Rows from block 5 of the text encoder, named by matrix and row number. Each number is 500 + 50 x the weight over its row's rms, rounded and kept within 0 to 999. All counts start at 0. Numbers have three digits each. After the name is the row's rms in percent of the matrix's.
# fc2: MLP down (text_encoder.blocks.5.mlp.fc2.weight, 320x1280), inputs 366-426
fc2.112 096:397524452435545539483490473458463460488548490486537429463483474569462514499512502464518426475512523557478510385472454502566403445519473507461458523455483493547567469429449485509475500
fc2.113 097:428478531428431471472541444571518464481395536544472478459429493551506469524586463524505507592525658398516500551483459521524470526525548490508464594494551540465501460522510545547476612
fc2.114 099:514501597592520484507488543465584469478485516480544405517529574489477581426559459478530553499515480418534504561450508511403448419529469491544437473563494438531541544399538517444562505
fc2.115 098:394528410504426519473415539526658321475511516521440442463533497471515482451445427417423470462507478514494398450518479444510523547575509431488479487494496482525538475449474461528463539
fc2.116 099:523515436492491515463535495519524572623479587557523536487507575544504508516501606546528542544510512482512503526430594555513430575455508567435575525541579640509515483579548548509568522
fc2.117 101:511547466496506526502519506584489557526472548556544540562581568495472517555580424546568505471563559535591589473542497477512533461482546555580447557506516477563488543469504529483519599
fc2.118 104:480532526575420575555541568566501418565517514590448548534537546389641518515453562560544605479513537484549538497448570516456594539494503525562427480530494481541537490477494412462519457
fc2.119 090:560491588621554538412577473479587518541404374506477390493499454441568523516489422494497592491550532542459527546495488426502460547488549545633505497453461551437458408499471507500465542
fc2.120 109:472449463422454500432431521438465548503404399457432453402415450499455522509490473484510469492435464432503417511550505454519481501495478518465421446386430467399467493424467416568515467
fc2.121 096:532458457467546473497490491539510454469493519495468597542415509524453486557516495489533537475531566463652520488532634565546491560539515467453514540535491538550499483501496441528526517
fc2.122 132:527541556606491529548472494496523544488582474494512493582403512489530541535564551508613526573526531495547576562527526484523538509455490541530518493533570482531524469524510542562581549
fc2.123 092:458506400435451500534603477501403595461536536505507545531581525557387473400518483471465437483484496541438510523496460444514500475480446497529474496468595488535560472484489521512503502
fc2.124 109:535564488523517460457480495457436551533433441480530360521531476390503521483504490460490509488470477544437546565489542456559536626531524534537528516513481471456419510623519386512526557
fc2.125 099:416527561480475510501491551562558501439505525489508601521431504489551476550559508449490566513433549422440516443550446499561513508469500571542564455540472584556449465514405434482578557
fc2.126 102:525469463488498459573506550317391527505566513440502574464474485575513430563476503481484503433460437457440523498493460529476542466507492470495426452555460533468496513482491400498555483
fc2.127 106:533562500506446498511466433495512477550436557465461421515436494483519453453407553460496515469472516385454449524462615413562475475450492497451441489491493468539427485509464501454430501
fc2.128 097:568510457459548519407566528402557452434560567490496541454520472614440565577490525567525548534505503487492487430494517466568438608478517375503464456507448512468493569504505387439466477
fc2.129 102:492519474447523454481507430548493584515582508538602504537523553527587469520547455538480504428491509520448528560615347480506518458517458532583455501519523528557512511456431399508495452
fc2.130 106:449461535457428425531497460543530607511527505519450504435428639475484450543606511482559494525521485464438630444543501427482486514521533478434505446613483501483522565495476475491548518
fc2.131 092:462515464495553497387502502635525504570480526528522496570529435470451531566571470433463532427537467372468509493462426464448386553483475571543449499517559473502399473463512595571488418
fc2.132 092:557581471467462467531490459477511484508521545425461509538485587456532593475431487450494452548464412475488555566517519571451486599533463514497506491592531545489473445557513450516562454
fc2.133 109:500484532510462459484570445549606510613459486479531555530460455453534526455513508403540479517609576495515460535503514603543519532542500507537514542512520503474512563562558542494477506
fc2.134 106:457428499506527569498531461509633446542601481529576525463503624537504525508487450513537561488589482501457549522545583509463488551467472520477457465536455496461523476527461550494451488
fc2.135 106:531533469480539514528546429428456578572564442410505420484563576571513503478533473509570446529490530510622532496549561515555538498509490526493546581539454524451596552499542444456537476
fc2.136 092:578413640477554586439563595473482576548568454555488572536549487481499551532476496432542642521517426477524538488387615461544505501488446465487515519410497502448434487432472476515489450
fc2.137 101:396469510414550537472455520447444415518449453484516459503563455430488518377489527572441471443481489526521384485444486447474435510535439396512510536463477484441431496441465486498496526
fc2.138 092:503467472584545518462496462389577471524516406474513525439441509493540434439475513414500478482543539516507493560530468477476572541406522490548616425484440575436466528509513455369522447
fc2.139 090:507494487481455473524540528502552523444510450560427551560426448416488505526467449477498538511536530556515511510543536534465513603499505516457519445463596470535501401454533537574531457
fc2.140 096:460476563546481454512452466454465436484466505500518394382562473521468480474400543492498580465473438534416448473521473524503438591494482501421572569472491474430410396445473426448461536
fc2.141 101:411562521495500459551494509626525466459511570448486532473491583519470441479530542579437419549568593531403568493508495504505454511585603442498492552580452537408432454541484381491544479
fc2.142 094:421479435578509536485443467544422401555440477498442536620518510417511430535541584532445477473413519460511471490508543489428514472474523557546531582618491616507518402481512477500516522
fc2.143 099:527523547478516564512478535593513445511616477532475503523393557660520604505489455462542401460492408414587530518570503559516517495405499511554496511515486483573584515507502502469453498
fc2.144 096:459485605575481463489528439457422516457516548517604588539504549443483492493490515546496578471410518449528512535475405547541542514483493506536527502529537567547437447533494493504429487
fc2.145 118:503450448454462427447430496506433557464491428494442466420577474472488439458498467527465408394497475541500539452557426451455495466414475481461551558457463445417440461570473486493466500
fc2.146 113:471594401572509518527529534528552465533569478563531453450641505535562523418490557480475419530585529545557537471616539486589550528481520500563464545484497477489576503490464533480470537
fc2.147 110:517398521576490512389532466534448550421579477518479482460427447536492531465476445495453505589417500470474486485541501554449425405515452433484434521372519389489451449553460525502473492
fc2.148 107:502464496529518512440538513480563554492477424505558427593556543474590539480545485529446497474463475560505517495502544548435518463584461545531480503514489455476417459508513522506562563
fc2.149 095:589555593523509516584548601588515502478489577541490475554527467518534560549463556546561565560504509462511486525525544543561489564446514463525427539469455483503602533621511496568408477
fc2.150 109:414518535503527442467458445571570487462418459508548444491494476464508544485457546473487497431492452477504456500592460474413389544476505496432464428489496582525362414429453506389492463
fc2.151 092:565504475451534487565536469491490567544485449599500448464511493423492435504455520415509550571434517474551439515484532516559526521369537407482490458500479607487497493520527475539484482
fc2.152 111:582548564515502475547474571490456531542534556554499439547574558558492539530509547526478521528440541544518553543445517508497533558540567451465578522575476617545625527468482614480557516
fc2.153 095:571467454496441471575370505524424516581522473489392464392422496484443472461503585468482474562528427411529459488343494525582534454412475475472546528546467512483481446557474468520521476
fc2.154 101:625563477449483528561551453664556431499532560475529611523399551463579501535583564479485527516529484430428524514515599537580564477465533464519473574508504481530464461548590539632464608
fc2.155 097:443502526447431475596456521533459519527383527516419473465553539514522549520477529455566476466536401441470491534582457503446589490547520481493515411457395429476495389482523402604503536
fc2.156 097:466528579552536534551519587655605508460559432549542527640497492571561475509508527493385426472442549451619476592415628575486519367544453479478515501493494597496448456526519612551500407
fc2.157 114:518503474541563535557527506526434570535438535527588452523517498626534570474585542420558520516473510452577561589608541560540527459524470575482410486518534503488485503467572451621508457
fc2.158 099:552437554498455493487587516491466480537548532473565527485534468499505555479495419526581565564511433559486512508470517536446414523592397526451500590466575511565538567527563518585488539
fc2.159 102:539425509461558447540448445371531590499473524462486562521474479564516516592494585508505481522503532516584475429540600564599600448486561482513610558549541543482486512466512533453569494
fc2.160 108:472532436554477554532519506465455486537505491554578545432557436484556481528470533470412430441452528426506493489439525452518553448470555556505503605553560591510485474519521509527496515
fc2.161 094:472411486412467557482506509493486459551567587417460580521576592501459511557463494457466410435516543534519433519502493526462660466477485418494546503527365501537447569507537510436488451
fc2.162 097:493512533509499538510414528581494513497542494510402570552498483405548631429448513454446530512494508524537458465507576491458507635414441498546439406443568485465550395499505409417509477
fc2.163 101:615557508466491569335505525510534573465578459539506505509481440494438496452495371497530537590522486563467475482510430537546372556492364467521488535413565418492518553528557507436565460
fc2.164 097:508440521462516447535548520486504527495409600429449506590505478529498417577485532498457487476508440516406495504401508476443527494601559436539484451467568551528489547494460487540555501
fc2.165 099:388466470389505486480520569522423559412454443521447523511529530377448467535532494528526411541441551491458545427456449524473531469560568438512492444522467448547433494511383499494498539
fc2.166 103:438438490412537518548478609572564594483539481527534598567446608512541506529538608479559556455538478496588487446512522530480586533506463511457393413555495468534436557438508476536529554
fc2.167 100:651497521499477472565584573423433562463441519516532425465507471542491512507543487545521519523549512523422544502505555454545492528482551527513480498545515509521570455501474549518532575
fc2.168 092:252490494475494444458465501551545480485535416458481501570541566434560443455533440470465481514549559474537496513563481520377513484508462562483488549583524569512527519386530500489461567
fc2.169 095:431515502485511440544551467476468511471461509477523482557434475526479505511489549441572462488539517553506457508511463587494493541490468538489480431501471567499470521487500511537455487
fc2.170 089:519495555509470490532591613399469451522483383604496422464502514441535509439509536489544534535458494508604415499578453508588466491473444499540449500408369525612556494456493590456534517
fc2.171 094:523445534546542497511515434632516596554495448517439539580404442644517453531560462574502512511492528420457484587494518499489489454497455493523501534466515521513516455529474554514545552
fc2.172 093:522448497452517487515648492538555475469523454469496499634440464409508570463445492497485481575448509482513483469441497517428451529494442493451511514373447449534478478468421481516342460
fc2.173 104:433428431463551492419514519402332438555529558572547496470548500430504554419420450561432454458498466458521513542475517523543451367496418480474469543487446436575510598473528499478472487
fc2.174 098:513544469438490480493558531515580401456492526564513559549588624506516523539571475450547520489457602472516542452515422502548500495554532534515540536610495504554509530532504536457489452
fc2.175 092:476557522439553545476455465415459557501550405468496515505525518422576492522523474450529519531517562550440490500512398448513509484455517456605486526554527503469443461513394432477546480
fc2.176 090:476481484507519532502510559494512485493508546539514509586577518474495464472508542488424469647598548506508476514584484462523447524469551462506533494420555485443464438498467426485545483
fc2.177 100:465479439588440424519521412502489476472414610470455424585567540481522420544435523542445472420594494500449476547572432536436399419553482492473536486497403553522526498490493616509489595
fc2.178 097:442472495474552508453534506491406448482548498481487632465527445521487480533514352591472466498504416509428507451483425504434488479513512480470491370434394526521450541558472490520424430
fc2.179 108:457493528447454506448474441520467382484552417479449512375514491421472495458440510525483438481510517534468494498598419438441443474432441482474474458496519499484466439527486517495381505
fc2.180 101:622546506540574528554552454453502510390450486452549538470455490461516457489510482485459515513571550595485635441479513509514560423396544457486530602532494536461515394539495471503572568
fc2.181 100:533490483441483530435509567472523594593521481553410484464586455496444455466482528489495536479520616428451378516434454453502442498492534514548465594459548474562510489511484455506509486
fc2.182 098:473560453544511392418450450552507485487372537433441431550418501396555504494550486544479499539518422527471474626478422481522461474440515505501542541575440495464444463556505460521553488
fc2.183 105:515585429389469526483514494486488456520411469478510491523528476478529495540520509497488436568449450598556548512573570562529451452506497514475567627506460546502527458532562566527518524
fc2.184 102:424422444414486466464486444431488479443518442491431533449599533462494455481435534512434480536469433451484459464489492502480490466577444445548406479483553439455496517527445469514531493
fc2.185 090:543462579424507508427474451402428509504545501511434482532630530508494498526480447461468543537513540573500447472387466481502493436607445438454460570524530447559504566535420505477484504
fc2.186 100:527463427532497462457499490479515397452484495511478468468508516499473594490502494462532434456529482507565515461620457506546442493494475471452463513473463427496493486435526494450454459
fc2.187 103:543409423500525450530545431472560507482460490453514409657413483438524433549488558565468444501554563515487460510454568488470481431540507456536538399449507465431511482516548481440546524
fc2.188 091:466523556487441566489535548530499353530548495523483484443461501491413434539487479501423494435487485486393465551536482498482437489589487507473425415535429503449534425493464473519476536
fc2.189 100:483466451399511567448475515409494454546447464435481460522550470499453558502388507520532452486487577513575542495507520484434503527398546445467498500457431483496561413463385460491434456
fc2.190 098:492480577474491447466564542459461551557545553538466515543524585464523432623392448524523559567507493584516480563433535548504496530512551488447524443462569483550521551397512492590535498
fc2.191 105:483473490367496482422469479403439570539537472491454515407518527455476546473546473567496507511430526519536537515452435525524604553561484454450543543548461549525484513428489492541487480
fc2.192 091:361523528537543549485557456462471561472377435561495372508526487585453478501528500532518459418514536503471484498439444477444451485512525484529418555477610552538504456446514531574504464
fc2.193 092:575483588572375512576473534463501452484489519650485499403430540440473454481389549468474566502473473432476503454532527539497547427507447523458525486609512451571435469578471614494478566
fc2.194 085:515495458498404477558477467493630416459545507477541391500438481537499454461463460544508508587562470541534509537597562523435483484416490530430512494490539425397508425598532559537425564
fc2.195 095:496501560449549472459538526428433672489429383493460558473488364438505487501512515447537562445480440467503513512472449458537473555495506509530530523413604565487567553499505471511441510
fc2.196 105:491505492581498489491492475505533444537517562453544503590491449486464472500513468510473439445479508349472503510411512504539461364445511485600540448458536473461388540487475458433519423
fc2.197 099:473497537504549583517593566568476525424450583560562478572472551460509458548535533457517494497551509568409553549494535385553516484389451433554497441500510482530472458516557552418575530
fc2.198 097:427502548535498525471463431628460471438582495517561527427519475504549466474660547581518481489454527524464469533492459533538510514430492520534479499458520509519485479605442536518513504
fc2.199 099:511523490545434509418453551561462447500497543423460465512539536486502553503501487435514467479499428470559509423571474493532532407535430538488479512478456476494517560539512437465461523
fc2.200 101:502487499469482414418504454454489389460466475518468482515424425520478480498434418485452538494416483466529507486394505424543459465518497515466495506490471452466520510431450467485409492
fc2.201 098:494461453485566567508512562566597479441455515562455555494385545464560470498517574474446552544495614466505493524485541466501437568547514518458556494505516545569474492438483429483560501
fc2.202 104:538473483517414493443440518440398501522481386425471447549456438468481488461467481511468500448501466438528519533422461466469443436458494502437464484483486500509504496509544426538444418
fc2.203 089:516471525540425469451491476538502540414533510478454439441532506506465464405524462470520437528442535555409506494487497462513446484496476555483559371459474513438504617443450517470471548
fc2.204 102:478482450530494524555504548614343528458531553444535481502461501559582532431488604525551437566536495511424518500588523522578529475426412504537480421434527433469504483487475415514480525
fc2.205 106:458401541487452422550510510404494466541575398546499491409491415515470432497431540498482515499457500500439478469476525435552580465555435478596582506442443462447493490573360507554429483
fc2.206 095:487438488502546564454532426457518532538548473508536484445510528469454536518602480528561475555444574542547525519636479482571487509529504477441540459481461550537480523460457455569567499
fc2.207 095:467432576469506550492528406543559483574528492535561524485519588441507440533519475496434522559479606523410508485379459425573524500501537569567527582571532572484501491528515580471511513
fc2.208 095:518436417506503512567549591473483491456598522541508514422463480463451507525441589527492413506551537460453519518484481477599462565464540471550466447459558475399482465498479382457463506
fc2.209 100:490530515449478498496472441419548476460462471423495491515583394470534563549464453460571549535538472445538434408453551558494523530380447505475441407399439518521465497468542444519404506
fc2.210 101:540506565551480514485464496501565402532513507481509429445361451493507496512509463423480494491479512439491535499464501568508537500519533489520554490541513452412461410517530529579487544
fc2.211 106:563512465554524450516460494491528430504435509485544419574562535451408485546505488553494492542491495495636552545451523520519509446487550576469541477624524505526489526507597561516441575
fc2.212 105:470539499526454533498523423482558555516547460544534424524497488422524520523462558472523495445473488450521496489411480488459491467523492506457476522562551428482440435529513519593439463
fc2.213 108:498441507483439492440528491474367465541448479371448405490477514528486544489535485468533547464430475522485548472389455533494421480497399454516462501451438457380452479438469459525514482
fc2.214 098:562537563452552538501441545574526446559537505562513543367632460476469534441458548547462577396483515540492498495475422525450492513574486463482509509516536460590569598557526508551408523
fc2.215 099:580499511471523578570611540515528515562521528546506450575514457518466494548535532577550504591522504576431514495539529546597486510557492508543448427409455488611568518546535436497577465
fc2.216 092:509514415514449447455480461525591488510580482464513506476452400499483544455482402497441470434442472455616469492460459449427560520476539470482600484511426549488441544553591455418452417
fc2.217 109:509503489436496567508509510497533604516552501519469516545440490608538569466526516463458475442564505511585520500509599571432510550508586520479553586505550550544585498523501526503507530
fc2.218 104:549678436503488532434520477485532583556480543454550495496423546529548535489487472507519532492480555503581538511509540534509487485476572494412574556516504514531426510510554494509583461
fc2.219 097:435590431481540493445556494456535512492484499385520362410402521566407507512447518526532429462539456525498490441512520529498510502431551489448424504589474467432534451547541431444433506
fc2.220 089:539516502488485492444508445464546498588513442443456450394500382513441485452512471482494464455548487502482451487528502484535568496436506514427449509500528493493457433505408466561484507
fc2.221 096:566519542626493445519494449618497477546457576424527534443377541540412520418437510467518455402604476409554454494472431542507461550450447528484512523498536508431471435518529587534515473
fc2.222 101:512499389624515495517517447534452413490450533460587399469482469529479465410476478507426428468467523463404505496417512473466420517464425504451500472476467457466451482488474450509450491
fc2.223 099:510448463523443455479437526505492541462541558469561529503511437481415396516449456479525546560553425554411439489439482460571494463491448450414408501461490437490479529530516431489466417
fc2.224 100:522448642468477432451493391499463397585446413525478497464520508445496527503440402481543521514491413464488497459462458483470485524459429481455546587486451457428521454527497567556399503
fc2.225 112:475443473430464433505503456423408496568505422549469362407554503542403447443463523507520509408537494559452520411495494495447486493462565440508440529528510460532519476453550554469511456
fc2.226 097:539475459416477480468479442518536417549573578467497498472579477600461497497389446534479471530531429516466384477426508498574382564520429455456531520469466506486534482603572435441503566
fc2.227 094:464425335415495431489459567663504467482474460484463498566532520517474457625522438569471362495532520415543533488540450507511482479511526517577463561517448491535508515518483470450457511
fc2.228 106:507520337505473442469431492528506512499509521391578414410441510562485446455555471524370404413561550500400536485542457459494460459479526588503413552556532508409496462472498429506521504
fc2.229 123:542566486469567573504599507518550497489538510481506541526469490495514542545532572569492507578573509497565562528533536564557608542592597522558517551555551549545575481460483580582540503
fc2.230 100:479491495546466504540483500541486444524563495483580514581427456536548533519484536422542491498553597452587525476540493450505549536545470465450537441450559554523495472506546558551537520
fc2.231 101:520494417479505472530559508494518556443568495438516528455444533553478498489504483516533506480522415469422574444490536494514499513385500486487589427499449576466476560461472432407548480
fc2.232 095:499619417558466488505425522541541457456565512431477432489488496488550595375501511492482414396495447494544482587494541521490587491496447504463520458509515501595466501542549347405495406
fc2.233 117:528521548519543527514580501520498486542569491501522540534382463448577540489570486512536613539544525446540574527508570521476517629409593539575444531521526552562507447473525450592574564
fc2.234 105:537459521526521472406447492538584479496464506538496524523466473480541583507484483406487523497413467480538452481511385523513450517500467516435418466430444523463451520470509462469488506
fc2.235 093:503523577433495522457478479520414560483495435535403415507505476536501506423536500462496548493440479499396387467530385474478433522487444478533465498461432453469443534568388530442404509
fc2.236 107:445498390638540522555527410447483458582488472399581446418436514479573557502622504520448464527501435447477532586591569492546515468463561462450522512552482486526566466546587537501523488
fc2.237 102:567494558492483491542488429515524602523449487533445529522599477504498373499528437528478514496520457583503436503528486508515459452564554531531492452501585513533602539504550492572486570
fc2.238 097:510542476434476566472447501511606499502447495501537436644472458537498488467542424408519536513525521504596463487443491518427530552528486425459515443410455496603453549488527502523481540
fc2.239 097:497495510457503502616562530599553546476543580529477414429491477568569566456524531557452530502542418445431470435566562507524499509602566508572464502528538509578536519438490536440540544
fc2.240 096:424552381516503516385503506596516545520488437518547503481502575488519465496614441523530444516451445515423508597407434538436421435485529456560541561541515550549450469584452552410550439
fc2.241 095:485481516464559434505492512680600536484530526529550470567472589579552531435576486546541439516471456487598484471594478477488541537552445488438504470540514508505557575568508516406558456
fc2.242 099:432500392503522516574441458526449528463435623493448526448420458518515479495534634475454376512471472464557436493536495489519479446485488514441479479545469509447459459505567433474470498
fc2.243 096:610555495546491480517499448553525498446573590460418453509425514518503448533454566514536502513592467484541526554434585481491499520473513535479504559559521529465504424516496638490505546
fc2.244 096:481510520495555495524414523465505524450447363585427484336450442501449466482533493513439503485496577463411476444521526520468509518488531511531504541535567564509510476503439525433459533
fc2.245 094:552418593483508528537400517482427639524480499549576518472435519519475537513446502533555578450395516476488476490476514538520514581456488466500522481545500503517549528573596505481515552
fc2.246 087:483422494499561483538447547453478513508500485498545504523590516561499561578504506538473519513425509496475520481464549499424534479483546488574445508521524462520541625517494529462517503
fc2.247 094:414533568474502499451471427484447379463498506501462524558519516537523526585447539547473555494605453538462472427631492500430530464552490487495559470593401605501486504481591438545495532
fc2.248 098:459417536493530500490488469530580566520482531536468552498478587490452554481442468536561492449507532557565536438517618554461523525449467485515577591596521542576469505577595580524466595
fc2.249 116:539506499510511487525462459474393398497495523437509473479458446431479502424500561451370514384514386460465497482461493471460430559510472497472441588534441498424479406534461355524496480
fc2.250 103:413423533425477479561512438362387499490511410457472505561511434456491486445503495516412507489468464428514453536441497464464573458494437451531518441469546456420447469436511487517498488
fc2.251 099:600454395383550460513451509546514506505533548441528558564503487523542520575563427532450482484536505527586494434591526486550458508451504484537477535533522568518565519532545417565504524
fc2.252 093:558452518496543501522407548450552580503524585586418443573524487458464497437529563442521583531501519466555481489519541461498516455443451503480475493491491491602435551530431475505552490
fc2.253 098:489483432531560548495456553600473513507552431500500575559471479495564577615512506532482514545482503513497521514483515569449547509470476475521507510484428561525544464564476576487556493
fc2.254 099:495461453487488525539546566543664586519436497566480499440500504490509533560484501494463482454561472487499490472473598488495467561523494480543499435475438484573500491583504473487478507
fc2.255 102:553466521564505458454511618464473545509416496547423374511541422574465486544444455463575518509483559570431490522434428567466451500547513476553496431422531428493597587413539485503520439
fc2.256 109:496528416483475551503529508433513448535587512515521577476363536457508439522534486496487541597498590555458587536421574492536504448573471564507511480517613550547455462541509490472582509
fc2.257 098:477535444469543516420492425546509447524536510476602593499597493455521478507524470468476468516495394506547420440559495503505438467523447505485478423502424520525507455498492492485457423
fc2.258 100:470535492452524558561498524438513634468491501567561522482578468546535542466450533539488478506553493566528472480568551514466605552493557509578554545562509590496545489474548559521541502
fc2.259 106:504414549501523388430486486442450427534439406442571454516576423460583480533481467570577570509485512570545417490529481513442433547509467471469583507349494527467456565403436443491463423
fc2.260 107:459437438434461445499467462405443459502515435441431366493551447472472435478463453519507500395518506509431515478512466431504462504578437521522473545450492376441485524458467422522507539
fc2.261 098:430480488512503554545507577572442576543467532559423482565515542518519523584513566495403458550516516526525489572526488490444475494504499506546565543475563501550490447542479578576554529
fc2.262 090:560476609459474461496551486610480500499557470589562551598569568487528500491609537588518588493415482482527481500555500494507638648535539505481551460508553500529492546443503432420490440
fc2.263 098:556492424629479560403526544462514507494578493556495457478563500417475524490500510580487497475476494575561470579494553455403537531455526491521473391477512469458607476531535495533504483
fc2.264 101:484412484594480487502570522516457470456545500465497437520532617522556494474521596505462442528557522586458472523489575561457546513580486524598496511498457510452444528520508602571478540
fc2.265 107:463497354567443448502499458529488560493335450495473406522532466447565496452417492471482502435532444506455501533398450480430424491531466423492512520459446427468483519539467562557424457
fc2.266 102:557501550550456483517481482468504424554457467632495580437562538531501525509525507506539603513490523620507471553434533541480439529507480512481531486495539505526552540544471522481453469
fc2.267 105:587520555489507508594530568589481560415475544515451439557444498530463453467555516469426502480523455515479481495486445488540414531511549477523489461455477458472476446419550452503541451
fc2.268 106:500435522413541438525423449553542412519459450519500473507521488553541496536551443515474547477465450415566476390365584472543523501510510458537478547480452518421439456341481502472561431
fc2.269 101:434494459499513568504446584577460493519549529511465536629512408490532568513522520587513505550455548538600461517529450462527513498465515541554459490459542513500468431463475405475471536
fc2.270 095:438441507524485475501528492501434557483402473545404485513477497544500458543481426554487547524553502523344511579502348474389477557489541544515529456485423581548484519522505508523539559
fc2.271 114:543469429626534556618549559438519586535518452521541476488525579518459487553447543527432458555526490551476500583542507450544510454546532567546472465537521502528464509486506514461537432
fc2.272 102:465480589490540517496461547568558639524382448680460474498546468582488455527509497467496542503465539565510494471444494465556524543452530525548514585482570484565589555430545529558530545
fc2.273 092:518441564455510475514473532446532503541543554482507556470639501476438438504503468508522537321540485486458494481448480466556498565489519495522586551574446549500501542492591518510502492
fc2.274 104:543517451398542486484452538433501526449608454532468528512491545552489404428495460465401395421465430466492416425441478431515488534526490470433541463595460497531511496413477476483484483
fc2.275 096:521459484433474490404494458551512391480452484462541495542502440573546505491489485438502500476468462541459550531334429518514456454562509529532541473407454468456542516380451482503584512
fc2.276 096:617510514497483445536558427573601430464526525473497388493516424571541442325490560442437518535450442594499469445533493511579520608524467430644460567453407451555545509486503556479531469
fc2.277 093:407513490446421510460479493481435418503439564436505529535511470507546459508503512459477436427496495501511447425424450454505510450511511512512490470470406522524473468481510298589586450
fc2.278 101:512441453488489494534583489547610396513541506541510524578453560540522579578503497572532407580558575504543544518462500457533541505399537438514493524558500550499512465537549456529425371
fc2.279 102:459547546528539496485511542466466521522509508437491422538574602454589513552459573535524498538475541600452411445513541509541532545527485529549552574566568536442512535385483440523551511
fc2.280 099:461530484547440516519436526421437480584500521546516555424464547508590468580470490551549512510466493431506534575511456512508504520531569545519482460530501473510579461448534538578547538
fc2.281 110:513544543468480535500534425556533578481481454490421468455564395517555487487562538466549578521535454564518548535594548535453539559441513536471515503443542477489525534534422457529546475
fc2.282 098:459411521503588468478454453384478523491455507535529435532386529434528478496562486427489551539569517452465407549471529503437515535558475478470623473537526556432488433459507466491498453
fc2.283 092:425544443537602518512457489584456504450509522479542502535494598518539456362515502461540484543531443533504516548466524476477534573519445430506495395566495493522536464585509460540539478
fc2.284 095:450504439575480558548472546620555432523560500484482502517480538528545572506559560463463472388554504387511444491608615596448488512534529569524440483508488480556571456557477454547530549
fc2.285 122:475482396391490485453445474415456456456487409484402489401488464469436430426442457498471451495476480440464521478482518476393514459445449407474516446467485410437458445449486449456465499
fc2.286 089:525479447490542474542572500489489478456531507567507519452593526513505493463479538621559414449476547572514521429491588571521489590536559479471546486490476497487547612509451516420485431
fc2.287 097:494547621590522541518577533579463600534516446582477494519558504479553451607538494496518594534529526531530467556432520631510468539552525503546508526469549568523639495521508593490466430
fc2.288 096:468508398546548484459575483514478555510473531484524502535526344440473509671475578449474484567514475514385472510478429465604557492420506508538453409437498448476475438544467446481422550
fc2.289 109:382474525477532537455524497618627534485496534540553585553482468540522514534538457575427418524588537525588426545503505512487502447519433445599488574448515492563532508527559623490517546
fc2.290 099:545465573526489515456485613574524496446511539546465554460465402503510469435547503546493555549568468465527439538535478469523489539487514502480487439415508550589505496520482500574500491
fc2.291 118:567523604577550521537561527552534446484515577543533523490607534538552507485479465510527615551529565530526471494501516543555580499522578528557539453575561550548518625571494606488466537
fc2.292 105:486528449530459478468467442446486551375489490436509454387386555480534480442484427564429438422525461466523503472489476512528443378481469473462447551479562484480495422484522525465469462
fc2.293 091:523507574494558570569553509447457470452496602537509494495576506477519524448503620489561532576510677526546497476454423470553463487497586516540534521500603554556507476487515470450617531
fc2.294 100:619520347500504542450490456505543440516453500420498471492433496409504487480533551474438512550502524495545503540402644532511525541570514501458427518441428478483494504581444459496535469
fc2.295 095:485513508513489527506521504537492442606476519479474403509500559487472514499497538529447513462579526554450510481522473456461538473541508465533420461555496477500406531559526509558446544
fc2.296 092:648401431475515529536554499503408466540432487454424522565396443587471486551514528532493510583406493525426450512475472479561431505503531527563530429465572594427494484501515535494555527
fc2.297 094:511456485432541496510439497417454440515527405428483418550575504513463448456527479482484445406446421538501466457464497490478550466456526551477472475555459491433425474465479428604558530
fc2.298 095:465499446521476455554493501451510487465471587445532412482496508529551429430562514505508536528522509461402554550624491419505545502454524512541436543521554528527538510454562464501519508
fc2.299 098:548521599521567460485511501467480491410384517511520512589484596493459523491534428451525541458471446537588502492591481534450456445499562545393471456497546543505523465575505480470472375
fc2.300 110:511514439425537535449505505500444561529432420469546423391501395540466501390496435565413433499504468524416444506533417457526471459493544518492512487495487517540618512461523425455512529
fc2.301 110:460430591410459515484517539560424490441487392549505442532387539508469529460460477471504543512470459431405484466467460418478500449415443444435389485488500481519497457479506471452475443
fc2.302 091:541521511570566481529407448446471426545430493422444481590394504445495549442494548469537456457493516471570579554583558582457506473484493560475489494454518448463424387544521468409529458
fc2.303 099:471583448452490394540572494518493510511406521536421428595448551535547468586493516486531504577603504526448592481549478592474448510499623548496473463599541619555529436515503551409525519
fc2.304 092:567484558541522513443501542402444509496432488519524411464608544470545544580547525562492501460529518562453506462505517586521459539528584526490518527524524497418591526480518437476538493
fc2.305 098:517405540519474514508472482517544458448415456477449557497410520433539522461554531499613538575519421452524497522483591569494501579415501533442490486499542524499547571529510474461583523
fc2.306 098:595456534534424467477513451546477478445470490481499548469614555441509457503469531524575535486483578567493502489550466506539509488498476477495586499503497521475503543428454503495504560
fc2.307 092:497583552457583569437550522495510504505498437438569548577527516547535548531414489576497485455382467522537479566498506507444529492563461496472456485521578523497502471486551518596543490
fc2.308 099:473525515551505571467480468466559570552496510541530468506551439508489498537490408451447526609482527482407465538403446504494455459563455565411485489389538523594509538563485604482539488
fc2.309 096:553487547511488612494520591493468499483569474541520441501551509496541489422391509490537589538441490509535527419554543539574557595603445480499540511522474519542549595385552572558518501
fc2.310 100:431507632425417529392500461453528499437433476556434578573437464480524475493494401507454561528459428435487502430485504523436504539540499498434522507448474551551493451437428560488554449
fc2.311 099:563512580540546507455442558554564498591493492570505486605548456504549492532516428434493553499544527492491503491518517446514516555457504536495535523441587549586467521487500585467494520
fc2.312 104:495506489578561531519397583600527461480487513502512454557486508570491490547552591418478533500558497545446513548497505560422497588372564499417538459535547524541567518500576565520458518
fc2.313 103:537504470418585466482535550586463532528539498542499507508480623512470491527478484451521516472478475506539492492501508470514453560604494489552531527521510589545597569513520539552484515
fc2.314 086:408532412468458518570556502507405590472529472496504583540391445426436492559501538538527540499353591485556487436482475489459502527553508509489408411480506468492533478506402484609513546
fc2.315 097:498465573591493503465572556513451632472574534534658582539476494448578478534495500523560594565476547608543519527574481556531539506550510488516505481491556505523516587458572503500515525
fc2.316 089:465454561536480529534522524451465459488402475558397659535472532446460563604478516496572604442463498441487565512395514539478468455483508496342533484545546524548441504487444583508533450